config.toml
hop_length = 160
spec_augment = true
win_length = 400
encoder_depths = [2, 3, 4, 2]
decoder_width = 192
decoder_head_dim = 64
decoder_fused_qkv = false
decoder_qk_norm = false
residual_init = "none"
Rows from block 4 of the audio encoder of a small audio captioner, named by matrix and row number. Rows with one number belong to one channel. Each number is 128 + 24 x the weight over its row's rms, rounded and kept within 0 to 255. All counts start at 0. Numbers have three digits each.
After each channel's rows are labels from the 100 clips, of 14848, where the channel reaches its highest value: "peak on" is the class under the peak; "strongest on" is what is common among them. Only what is clearly more common there than usual is listed. The data: synthesized solo parts of chorales (CocoChorales). In brackets: how many of the 100.
# convs1: first pointwise conv (encoder.blocks.4.convs.1.weight, 240x240x1), inputs 80-159
# convs3: second pointwise conv (encoder.blocks.4.convs.3.weight, 240x240x1, transposed), outputs 80-159

convs1.188:128158111143120138148114128132149144152163097118097165128180127119157142142105143117165143121133109168120148130121190128139124121150162107133188149097118108120133105116131144097143139160111126151150128091165173118134109171126125146151140142
convs3.188:134140121136123129153178099150145115144077159126125161135103151100138159119144179134157117131133117105140144143098144133137123114088089108141132120181128130134102131150140142118163142117101121148103133111161109100178150154107135140128109091
peak on: B4 (84)
strongest on: violin (99); note B4 (85); note C#5 (29)

convs1.238:152109129140117116121129109128124137074109110147155124129126163145106172148157113179123135172120116133142133134150105113078103114149158093097144074117125133153126107133101107136119133116140122100114126102181087116175129144134093133144150149
convs3.238:099133110092111141157150080111164093111097152121151075112120117134111103112116181142137112188140130150151125128178135132142119163146137105161091114109115100123137120131112115150151094143172135133100158131125090119141136112155149098101136109
peak on: A3 (78)
strongest on: bassoon (81); note A3 (79); note G3 (33); note B3 (31)

convs1.10:125138108061124104126125123133113136149147114119099120120127132147117129116117113146165100130185117119120145150097114169189104134123139133129119067163158127113090108132156141147135129101119118120109101113127128105143136158114139103127115122
convs3.10:114121118154102139141144168091135077121118143121123122138143094131117120087117135149125125132128132121148093122098152117082180086114162114092125114103152123135124107162134149162107096128184092128131158154155122109117122162136108150139156129
peak on: D#4 (95)
strongest on: note D#4 (95); cello (87); note D4 (59); note C4 (41)

convs1.56:138169165152122115127128147151120082130141134144142118124142144146135137182153137104149126123105144126122098083129118118156125153128106122186124077153108088159129144106150151102122138159116115124147126130178134135111117105076097140124122140
convs3.56:110121133126139122121129157137134119132133108122122124122145124133143083121118132103150116135067143164081084101078156116097115098161159103128109081111104091136145151161095113093157140114104125090139104132112145186144125125142127060147141103
peak on: A3 (29)
strongest on: tuba (39); note A3 (35); note A#3 (35); note C4 (27)

convs1.50:132142140121093134123166085119110138140137127167155062161131138124134128125106180156082156136159158141125105093109108144099134120146122163130128084101120111150142123115140155110134131109142113087152106141133111138106157148109105123145146079
convs3.50:169127116123068163156121086147103119094179103154147139111136114158134141091141142107149114107108149109143122123111138099123128098099134121130121142123100143109132143117142162120155170133105093149151140106116172093129131106164108150128114110
peak on: F4 (56)
strongest on: note F4 (65); cello (33); note D#4 (27)

convs1.6:135122127130104164151136086097120124126079113186148094120158139125099129178138170128124130129069119103182131065101118134182151172119124131131117132111151128105141104059131136122112125140112102185139134135055125091135113084129123122118121104
convs3.6:136117114161120104150136108122139112129173170085096133137134132129139133161128147163107111185167135093141152113148150218125153170104131103144153149151154143112170134137136172153118113136161171119121121120135112128118095172178114116122126132
peak on: D#4 (67)
strongest on: note D#4 (81); note F4 (78); trombone (36); note G4 (25)

convs1.23:114110166130158143092142115133126122141131146107111120113127106101179116138129088146076107138189121098129149163107137193127101136152145138104136140100155084116122092094162151132086101129157094150115130097134127084142162129141118136143132124
convs3.23:150093094148119108123126117106083143120185146130113100133133151156075098147141062142158141124127126152113172144150129097124132129102152116109142127064154129122119079106124140100113141177121141148173122123124148128128107130113122189115137098
peak on: D4 (97)
strongest on: note D4 (97); bassoon (73); note C4 (67); note D#4 (34)

convs1.102:120101170136119142119131139136115114134147167099083144153139136105118125165099086148137171145223148151138136135102115145131136142161138100085127137094128122122100126163191168129122114122109172132094130138106091128142093149126130126144119138
convs3.102:101126170119105144147117131138120131126088126126116131147101131139163112101130182114122152107147143082097134133137116146097110144134151090158194090069134099156115142118086127125117134131145122111113147141134114164111126158122172106111139135
peak on: F#5 (51); F#3 (37)
strongest on: trumpet (52); note F#5 (51); note F#3 (37); note G#5 (27)

convs1.120:074113160138115130120117110089151147149093087075118107128147124114147138115132085124130150064162145157126130130102161098083131147126123131176085114150120100093083121142131122116148184137100138163172158147130146118121135129173126123135151152
convs3.120:094099126092136111138117109120136109136091190154128084140083149136132102135110080103129127100139138141104087135126146149105104142152076095134109143112112097106112130128143116130116107107135113124097153141092155101159135112137129076084131146
peak on: G#5 (92)
strongest on: note G#5 (92); violin (92); note F#5 (56); note F5 (39)

convs1.93:155121122110062099161101162114141145171123143110101114134110044152096130148154152131137088104126145144131124118128129121146136146142117118146100161140155112125160127142084114115124111158131131173119152117163119153117121100118169117157103115
convs3.93:117110134143133133130120131143112120184147091144155148152106133146129139133133169141130061122121097166126103114109143104121118107081126153148125120152135115124137161150165113098131123129068122106162147162123156154157157130156152083121148164
peak on: F#5 (78)
strongest on: note F#5 (78); note E5 (71); violin (59); note D#5 (25)

convs1.100:139130153115087113137142111119142136178115126109159062159137092119153128127098117133131156194140132131131124106096119139071120144113141145128133133128160129140125131146079114143149094123112163085133121134129131137098151159104131143133132093
convs3.100:156131117121094124137157092123131123109150135172137153104127104131110139118104114105127144096146156105125115152098159113093080113145152140136134136185101164073118102126129126143167122145106136162119093106120154080131105115146092148156119103
peak on: D#5 (82)
strongest on: note D#5 (82); note F5 (55); trumpet (40); instrument: flute (34)

convs1.99:175115108115133116147159142143116122155141129152137131151093166141106143145133160105146110105098130156129144122190094160118134124120136135140127095143123148156160126081107143143129099135114142158079123151117126129144122071109151137180106128
convs3.99:139139089125071127146140146116099164129138148149134136100121119130116128115104135095112119126202173123098125104123168106147133124132120131143145155143165155110081104128107116145088128128125109101094162147158099103137149164138127198148118142
peak on: D4 (100)
strongest on: note D4 (100); cello (80); note C4 (63); note D#4 (48)

convs1.85:093116135125132142104093114104114092144147139120120132124125150097164095133146140150126136101156112177112140120142143156119124111149140127173101174133147120149127131130185154131137150083144118108114170123144112110156122135129115132146133140
convs3.85:137164133143142107126162160099122116157168120120131150191131106104168166126165179116140126091138109156096135149142111153137121113145141131114097142132134125114117101141163155135129126135121152161120141113116093143102121094113103153147100142
peak on: G#5 (49); G#4 (42)
strongest on: violin (87); note G#5 (49); note G#4 (42); note F#5 (38)

convs1.114:105130132102119150121109126098132097123162146073182176148114120133161116139099117132070131128201118142102116123109144153117144090127107118140136121094135144147118129135177123127121131143130137127084153113128134127140126140114127149156123115
convs3.114:101117158117082151130107110150120176106091149130121119131098112146150105107088141147087190126151089113113109121121144115089118124133133117123208112139131101107098121144115085121133134120182086096111123111144122096146152141108151133098112109
peak on: D4 (42); silence (34)
strongest on: note D4 (91); note E4 (76); viola (36); trombone (25)

convs1.38:139180101150119083132126114150146130097124160114113117144131165131179115166136113129119113189071135139124120114127110150092126119128076128129155132108126148132141154079121085127138075148092145126187151098141129146165110154177080142081114154
convs3.38:164131153079126121134132131137110145156160149134138097115140161126088118118133119119115146118144141081110122137125119101113107092125188134136139104146128172099116138118138171162135120142140091120152119099143106109119089141104134138167144163
peak on: E4 (100)
strongest on: note E4 (100); trombone (85); note F#4 (58); note D#4 (40)

convs1.147:096130142121152163133121131118122095153128112144041159142128130113137138150133130155110150106113122171154139137125137124166140155102110111155157164116094130119124096162125071120118139153125150136124127148149158076132164088048095120144124158
convs3.147:109148123130095109122087124116147133166130133068121145157128116130132161161112161177150085113155095161166086137146163142102120113123123117139127125158154109127156128166149093163150140123103136147164104139136157137134141092127100084113117112
peak on: F#5 (61); F#4 (32)
strongest on: note F#5 (61); note E5 (39); note D#5 (37); trumpet (33)

convs1.82:133131127102122129148081114119117137108098145124164149138161129112169121169155118094083150147195180150151140141154139143133124137097162090128131117112123117125163110099144116131130098105166110151159110077092074077133080134094097118135160160
convs3.82:139168135136102186140108143137086132157158141110137150099086107152130119116108141113152102129095119083134078121128125116147099169158140085136124141108116152081126104146133119134117074155159094100094074141104128108126132130140157111142108114
peak on: D4 (89)
strongest on: bassoon (96); note D4 (89); note C4 (51); note B3 (40)

convs1.181:191138106125120153129114096124135150164118108082156148143110183173184164140131157098179102128085129134122107125115108149118118151136108125121168098171099081136098102108115141094117138127129110138122147101184142126166098136125130122143095154
convs3.181:140115149121151104133148137150148143132099118115100152136144155119109165109115140105130135131118104113150111106132110156174140113113164143095138135164073120126130126100114116153105117162154132138131104163101141120122132104108168139135114135
peak on: E4 (70)
strongest on: note E4 (71); viola (57); note F#4 (41)

convs1.204:080107122177102138144120124124116142108143124148167124155124135131078123104129162119122120139190114162112163122123144128108129116161123145137161201112121170113130139123140100146142107123123099113122130122139107176115121126135102114147152173
convs3.204:120147133113132106139123125158137150121051176115109130113084125101064168143139161200089121116118109096124140100112096097127100127101099117159140130117147144131133119118114122123109094166175128127093068134139092062155158110120110085149109125
peak on: E4 (51)
strongest on: viola (80); note E4 (63); note G#4 (39); note F#4 (36)

convs1.172:138131133151080119105152116120117113147124114139133107143110131121090145105077152153111116077149060139133124141134154121112104150105142124126084129145114146127117133146150075109123142114132131121148134144135092117148112129188129137110185168
convs3.172:116152095177120088129144133153138149114150112115131151155190105109148121158189136111117133198139134115140148073116124121104096125113153114082164091173124138145178167143158109136114150117153149111148129108171144131119130174122139125132096120
peak on: G#5 (82)
strongest on: violin (86); note G#5 (82); note F#5 (54)

convs1.70:123118111142106135135136133124115117119184134104101139143073093156147130138161128133122100158080147119126130131128127142152137193144106113182199117163098081123132128107114108123170104102112106107150121075126141137136106102141105129147119168
convs3.70:130122157156117131104132107087103118135093112137134084111167102110122145154104120125143133142138179145105156142122122148122139156182134123109125164085133126150146114127118113090115097087125127124117155099099088088107116125146139145152129143
peak on: D4 (51); C5 (33)
strongest on: note D4 (55); clarinet (54); oboe (33); note E4 (32)

convs1.141:124124130169115130096181114156124106123148150161118129198101137124124147163128171181082162118173124120146165117151143140145137140139119161132138094059119087115141108136171138125121109163155116146137104147094111143128127124118064124142108136
convs3.141:099134167128131130142144130174165154105108166140116130120122109102157129128121150152124155107117095120131135099145088115120130147123125120126145139102147130109136121097085095148172109104158108121102154130150089147083162126115142094121164142
peak on: silence (54); F5 (40)
strongest on: note C4 (49); violin (43); note F5 (40); bassoon (27)

convs1.145:159140141133100085154125119071119113075142088125214121172129149110110105183131118120131130114104066118117084128171145116109106117092101118130101093132145151123079160122100139125142117107147178108154103133122141123134119156089124149124113142
convs3.145:145105111145065086117139092146152123122127151097109090140103121139130141158092123136141171153112136116108129122176128126140146142131092132109132153100139133127168105117151141119107148121108159130153151100150134113105164109151112098107170141
peak on: E4 (74)
strongest on: note E4 (75); note F#4 (64); viola (64)

convs1.37:134151138111130105092093111139132147129122129094129165140181131092113119116156142121117121130115122109151125050136116103161134102137107130133126147095126122090134128170078123152190145145138132120082130134150120151126133118110145153126158116
convs3.37:117132143129136157124149109142150108130141068105130131097113134115122139075113101127135083109095134114151138092093144159094107134149111125167114128107143127104113127149146131139106139132085119133124135095113144127099097099126135130128085125
peak on: silence (31); G#3 (29)
strongest on: note A#3 (81); cello (73); note G#3 (48); note C4 (42)

convs1.203:195138103132130067125127109138119163092143113124167156177139188119136129124110067174108132197129122153143123081142086105074145105153120133126159146097122118175144120115126116115147088138129100141151136169132136125145101130096128089112161189
convs3.203:149141131079134127125090153162110184103099193127135130127066121140089142141130115149147116145142116103114144135132111154121157101121160130110109108175083123133092124126106140152139121133135134095144097132136108128111154143092115120109135126
peak on: E4 (98)
strongest on: note E4 (98); note F#4 (66); viola (61); instrument: trombone (32)

convs1.175:107136111108170108088122132127089135150135100146107100136177109153117094115124140101110138141145133135103104105088138096119094113131130129144126133103169133173144149140108115087120145126141127121126148106153084136155171146108126112103139077
convs3.175:153092089125125158109125087101129145094146160161145129141136111158132123142128152122126119145128103126153142172123135117130081131127118115112159104161089131133144130137137091146146169149061126142124118094128130120136142113135119127130126120
peak on: D#5 (100)
strongest on: flute (100); note D#5 (100); note F5 (47); note F#5 (42)

convs1.110:121151130129156144085172128109133113113091123117107151164144146151127162106128118128159136089168119123102120161140163149069143170127117121126122089161154086160159130160084135112109123124132141152123118141129140111103167127091158123084101152
convs3.110:151097126167146134141140158132112089096175123123117161123117135115118174130136163162099133110141124110113103096157166147095104140090141125131129105128132189146118121106136140100116125158114146112115115093138169120088137138146113139137125133
peak on: A5 (40); F5 (33)
strongest on: violin (88); note F5 (43); note A5 (40); note G5 (37)

convs1.27:144112126133148138145125161120118172124168145117099133144111102126127138117089089090208127087117110114139116125103088150156169130170096134101117111121136125110128125079134173110129082142117125125120130110115141122166126110167134160119128149
convs3.27:119130145146167110123152165160130132107175115112132173134130140129136144146178061140122088166144104096128089136111163158113120146131120129099143078157129138134106079114154135091099131154125086137163166125155136131174134110117122126132128138
peak on: F4 (65)
strongest on: note F4 (66); viola (55); note G4 (48)

convs1.213:150147122121148110160154151142135135098146143094096146120125107128132128134123160097134140107088173133116134129133143181175158155118098117158171115125136160102157135110124135142130118123122092127145142100116070127096121091147148121142132146
convs3.213:136105139130170101145132153138100162144117114110137139092129139106115157124156095123097108157150149155123108099135165157133097150141131147137156116090139154085085124113112144134094109170156115143107120151141136124116142154106168131145113117
peak on: D4 (46); A4 (40)
strongest on: clarinet (46); note D4 (46); note A4 (43); note E4 (40)

convs1.198:125132105138113139134117088132156147117094129132125127127131057134095112146126139128106113143136177134170119115069082154143161150117130165107146129129167147104164128114115088147138106119128145135161139107152089161147143143151140116084130136
convs3.198:114167148136112115135113086160143087131185113157135176144132077084141135146128118123167080106145146109113169160158145122094102119137152113084120135177125191133118156122127128155131083101062123172130098086161184104101115108140098120155142136
peak on: D#4 (69); G5 (31)
strongest on: trombone (69); note D#4 (69); note G5 (31); instrument: trumpet (31)

convs1.215:094105124136118086118131131155126115140134123121189091154140165102097104155143115127141122009122133167117137119119128086106164140131130128129055148134128139114119131103120096109160149123131106154136140137148091149122156129150125153139150152
convs3.215:117194121171135103116148158178099152093160115123117143123160135099153126129176146090115131167132150117131170105102122127100113121122177144105157084135125128138161146129134140152130177116133145122158130103144128175109134178112128136169113116
peak on: G#5 (86)
strongest on: note G#5 (86); violin (84); note F#5 (60)

convs1.129:152126146156117135169156091145095128150129133084123164135097149131172083135139138146103093170204135108154144141147153151108108122133127124137152129099133084159092124141118142133120125122120102136129128168096131144097110123163131117130122110
convs3.129:156145120113091097138101083101136122133169113148125152150109171099113134117132076126139091140130084106075162153113211130131111134096137090172145132137168123165179129145088144100120135144140130170147099157133163134150118082100147109131112125
peak on: E4 (63); D#5 (30)
strongest on: note E4 (63); viola (30); note D#5 (30)

convs1.222:098118092126085077123121049128131173054095093141194098129124059125174138120083119151079108178118120137143147153126144095136137114144137136094109128107147077109118180137150141133147137123117172123149130123137100147165124117142136131145164113
convs3.222:173122114125074141130149124201092143114126133131152154147151094143116112123147114130106167141152140128090137131119140150106114099161138163117107162120167146140106093131124132123118139088118168149107109125152120103123137128112138159141103138
peak on: D#5 (73)
strongest on: note D#5 (73); note F5 (55); trumpet (46)

convs1.177:119147128118098105130066099143109166104092124137122106154120076151173120127131110161103119123146122116129140122139151134126139118135165157138089164124115108101144143117116127115136149139110101116156168118121116112177122135129161149098146118
convs3.177:133100087128118124130132107160133085137108060119135142108120117137135149139133174124149111110144171133126075130131163105142125123149110138122176097124136120150121115120150086135156126095069124130134158127111130118174180153136112147135164139
peak on: F#5 (46); C3 (39)
strongest on: note F#5 (46); trumpet (45); note C3 (39); bassoon (39)

convs1.78:108147151151137044127110129173124146119084110190100156131138112158089127111114115119126138112196146154164121155137120120119121108144089110114159201126116179172123121153153171122124116131158135103106114166203146136099125127097081106163140125
convs3.78:131104129153114133124117148142124108118114160084102082136135095142086155128128137114168097119144129096093080079124134076169158079084146143129141131133144089106163143159121114140066105127163122136078119108140128081119179142095121117137123133
peak on: A5 (44)
strongest on: note A5 (52); note G5 (39); instrument: violin (35); note F#5 (33)

convs1.144:122183165134130157081108172155118124110139102105124090139126148138119108103139120173143133151153112141087110139144118139125121139116133123146162126173136122079090131089129142105128143123116113133112155072120132134135071143134124119141096113
convs3.144:147130166170133136127127167146117124157095114152138119175121096122118128099156115128144102136151160101121118120104145199122166130146117158169116126138137119079107119134141133154134047143128143123100133162127126108139171149158169099134089133
peak on: F4 (58)
strongest on: note F4 (58); note D#4 (33); viola (32); tuba (30)

convs1.140:126167125101094149173141103136119134125157138108107135144127090156147111165130148187119110136120164120136137134064096122165130117139151137138152140132140069160106068172141130142160147132118123148135111101153121135107130136134096111110127104
convs3.140:136158097158145170117142150156110108124173099137127170133127069100175087147143149143129120112135106111095145123099148129096100107138168126134154103125112170098101151143118147132124144159096179126139134104171137157138144149139133073138133149
peak on: A3 (100)
strongest on: note A3 (100); tuba (74); note G3 (40); note A#3 (35)

convs1.80:131117089117148125132157108110139161081116147117137086158118114180138139104161118092141143116202136120116170125081106091153122109085094123150151172121146153100134154146139123188115129142103111129110155158161092136103112122169110086152152095
convs3.80:113119164098102111101143129115136172122155143093138120136118156106139127101124091156154105131085146155115164106122146140142175121058102121146125130141147096088090126108133138154132111162157158115131117102097170098106160132083109112145142110
peak on: D#4 (63); G#4 (33)
strongest on: note D#4 (69); viola (51); note G#4 (44)

convs1.67:129149124146108137131089119115129155154103103129105102160160115101145126138199092161148092154134105156176129114110131163142152154105186145121085141105133115148160139171126122142144150138112130168145122121122110104095150137141141116134136098
convs3.67:082108157110117129147103135151104095128123214066130077105101122148131163102148167136111100110115120136215128118164102148149120173080179135110116122156151118112124119143156132150128106117193094103104133152121141105115128147137128133120125088
peak on: A3 (51); G4 (49)
strongest on: note A3 (51); note G4 (49); clarinet (49); note F4 (36)

convs1.217:132109115141069110162112159099118189088131140094136113112119079115127131142149110119088077143122130116093169137111140109148107137107145132127130149122135075134128146125093126168132088140170130108136160113135113183147137139127128086136150132
convs3.217:079142122116115138079155141075134181131106161115106131157111093139150140125141083116123107139155106145094135145161138157106161113132138125104184121151117108127139079148084110114135119125154139098097074123118082153122123118102118059108079150
peak on: F4 (48); F5 (29)
strongest on: oboe (52); note F4 (49); note F5 (29); note A#4 (29)

convs1.44:103141162132124150136097150102116102123108098137122136114112131139130122142133131128087180142169153143127103080162105165156108146145145135147102146143151156163140106144145076122132147128109131164128151100122128119112141051090147100123157137
convs3.44:135100086109111107124119126099146095121108150144133127150116134163124128145131135185161079143139085180164125109142147096110113119097139139132122126130159128183139122134151110168087178084090117144124132111114150113157159095111125143128116128
peak on: F#5 (53); D4 (47)
strongest on: note F#5 (53); note D4 (47); violin (37); note E5 (25)

convs1.92:100115106139134156082153110128093109136114136166118079078136099114075141130101143112122102162177130130162134140163117127100118069102140111088175114092161159085160127126107066133132101130138156132100132138119113135111134125131137133131109140
convs3.92:102137095098112128120150117103149066125169116103087126143125130138126130182122103158177129150161103118118112129174123166132163172138162091143132114108141153180149151136139115118105113164095113108150114139139115167130122116118124104117120123
peak on: F4 (54); D#4 (42)
strongest on: note F4 (99); note D#4 (64); viola (30); instrument: trombone (26)

convs1.221:139143125131127175157137107083174133126096178125152099111166077117112100131105138108110153124083119118112109146102144114132106098098132139127130143127172083085113136125151148122089133108122122096110131108168147134102165141138140090149155157
convs3.221:126106089122132147137138079113077134135113119124144089093174146167115156134147092107103128161123172181133142120125137104145115096188177143134126096155086119139087101143134173116156143114091115138135153118143119106148122140138078125161109118
peak on: A5 (44)
strongest on: trumpet (55); note A5 (44); note G5 (40); note F5 (30)

convs1.90:125144106133144115133141159093095096129116111153099168128133110156112133119120099153166154090127151167142134156152148128154160130130122139131120109117159151118151117099121155098122142146119082130148122134090164189166135119139167127107097130
convs3.90:137127121130143120145150137157107143137161143119091156137115169104130135161146110125132151099172108142139167159108088130166118156089110164139122131159126173087066113108175193119077129118136102147106160138164145125155142100103132160163086131
peak on: A5 (94)
strongest on: note A5 (94); note G5 (63); flute (61)

convs1.75:142111115127144129164145159162147090105155153114086149116137086139091128154133139145104153132137155155123125133086108124121126136153108130149123114132135114114065122131076097135106191106106160155098114159127137129130130099108118121121110110
convs3.75:153117135103157133163144107124184145148103172131136142138115119141110136130084079130157133164132191161093122129164108136146183145179096164116121131116131111131087113108125125067135083135158114107073145125115092090139124132079132136147132140
peak on: F#5 (81)
strongest on: note F#5 (83); trumpet (75); note E5 (47); note G#5 (32)

convs1.33:148142094139083138141119136129118124092129123147118094120099107145119130091108184086169145128129104124098144147122103110176100106148085118129107117151137137141150179116130111144136120090131114154118182126152140122103064142150129101116183157
convs3.33:125122096134141122107120124122136077119124076136141132144109092127133103164152129132175113159128120120133188094121140107044144085119106117130112115137127115169165114164132118117150123127136103155126104118136119158106107109117148117115101101
peak on: F4 (97)
strongest on: note F4 (97); viola (71); note D#4 (42); note G4 (33)

convs1.208:120144101097137121117129141158112117097114116119131182085104118131136096155118132099137117128122091157136142129153150095146098096108135104145168156086147155129111111113182073104156150112116156165125131161124111104118148150067107164150113122
convs3.208:157144147113131151140158137118116120114170140188083132102118098133147131126154133106094182135121179109082168109135111145147108113168150149092128110117118165092088136118105136079072122146150167136134151092167098124117132155147135127119120131
peak on: F#5 (96)
strongest on: note F#5 (96); violin (55); note E5 (47); note G#5 (32)

convs1.223:132147104119171102132158153150147118152120110134159115127083082121101120169102113136149131094107150146128139151124124169187126100137136126153128122137093207084103105113098165140116101136156078129129183078128111145110172110128128166154135174
convs3.223:128110095140077126145123107107123132135176143145103091115159106132116136143110162127149150135099113123168136158148151086134162153137108104108105169140104137102150105136132125152207109145122135115142110093112148080162113106124105122103166114
peak on: A5 (82)
strongest on: note A5 (82); flute (53); note F#5 (37); note G5 (35)

convs1.77:121105160121156121081117123146138111115117095145166148144149135125122122109110147125067121133131144122120126123141135116140138128145097138168118169108153144108110126142092123097125140099115151143085154124159131200134117138142122130155120171
convs3.77:123116113125115158115104170088137134155117131146119180140105117127062103109130153095132136137118093098091161160163138151139108108134128140092158111151154134087087083055142156120112180142146120154112131140087108100115087151081074166107085133
peak on: A5 (89)
strongest on: note A5 (89); note G5 (46); violin (38); flute (30)

convs1.235:114146107152137099169151088164137161077089142140130129119139084141127103148130132132144132110148134134126144115158132127149121115146128117122181126113148149176128167108106116127127106115129164108141134128109074128144153116100153103071161164
convs3.235:122086092136100149142123091115123112125159136172126121125146105147092109131128095107157096137156158160121158126108126120104135136164103134112068131142121156169147142132132148129135151126078163108126130102110156108136134141129130118163138110
peak on: silence (84)
strongest on: violin (45); note F#4 (43); note D#5 (29); note A#4 (27)

convs1.164:138131117152114144158126144120142173124121123066163122129112131130140164089132121103129111135153113165136126084096111107152140128121100104150102159097137165129118098147129160142160141175104157184099086171143103097172134174149142122121166108
convs3.164:128141123128147124105127116124097158118084154150141108119129137139085103151141174087108175115135138095153087123096145099141093132106151147131139131145130119151142100092114102163141100104145119127081187127151106146092139126116097132124141135
peak on: D#5 (50)
strongest on: flute (52); note D#5 (50); note E5 (34); note F5 (27)

convs1.178:103131122148124113113128167146095070152134109115158102146114118081084112099143148152147129111174152162098123117128116156151141115143138148083138139131119139080073154118119132135146142144157102100143142154103112170123111098143149127104148140
convs3.178:107135144172126113081128160130126145093061092123120140166154126107128163177125157139140077143167115111122120150105112146108128134134109174162128105141136118152138092121176139133111142143112174163115147129135124152143139140105137130159088120
peak on: B2 (77)
strongest on: note B2 (77); note B3 (42); cello (40); note F#3 (37)

convs1.182:162125132102100126124125114144110152132104118168159136170129106160123135147182135136166164156152138090111136192115121123091128135141137106094141118113175150152115078114114139110076099104149148139136110096146099101131120136115141150154146112
convs3.182:145125105130078144116131130128079153143145071157143145148116125087108125158063141134170112113147157108138125159139113124129132125158174121099138137142152122126125148115133139148123106114088172105141125108141164135148069146157119129139135126
peak on: D#4 (62)
strongest on: note D#4 (69); clarinet (39); bassoon (37)

convs1.132:143149099132082153102103126148100128142142147143109120160124158137134116169179149154129140120123103091123106128116135091118120149121140127111147110171090122143134115121169119129111122148154120142177127146088118124121135159172119104148107148
convs3.132:118111120111108116158140088135116125130124172125157117132133124105104151136135116134149150127104142144145152134178119115137172111116120182140087124153145120115154068102114162164130149117121122182105110121098111147109091115095109137153172114
peak on: A3 (100)
strongest on: note A3 (100); note D4 (50); tuba (49); note B3 (34)

convs1.9:097120133116092071121150119116132128191124155138129110117120106127100099177147135116095140075152107129172142131129092055110101117117135185117072133105089116103080118133138111129132102109113109131144118135146155162126097110131132140137149154
convs3.9:127144083117115073131139092142083150112178111124113136099142122141109136114183096083095141159137105149123186102192105120155115132133147161144169130149108139143149116136137103134142169098132159135138100092123117171123146151115107176136113115
peak on: G#5 (100)
strongest on: note G#5 (100); note F#5 (77); instrument: trumpet (41); note A#5 (27)

convs1.230:145165148106154092116151141102082169126156161071124119147155119141097146151097105081114136136156176147098169097140108096116128115138146140114142107146140151173111185123108098151124114128176158143123132096110087146156156103119125129112166113
convs3.230:095126106163176097156122125134103140177105115132141195160086171141098120175141138135094133089141092153099141141149114124111147090125140106143125115109165104110123138102104121128102150135150104147159082170135120109131125133111119121123092169
peak on: D4 (93)
strongest on: cello (93); note D4 (93); note D#4 (42); note C4 (41)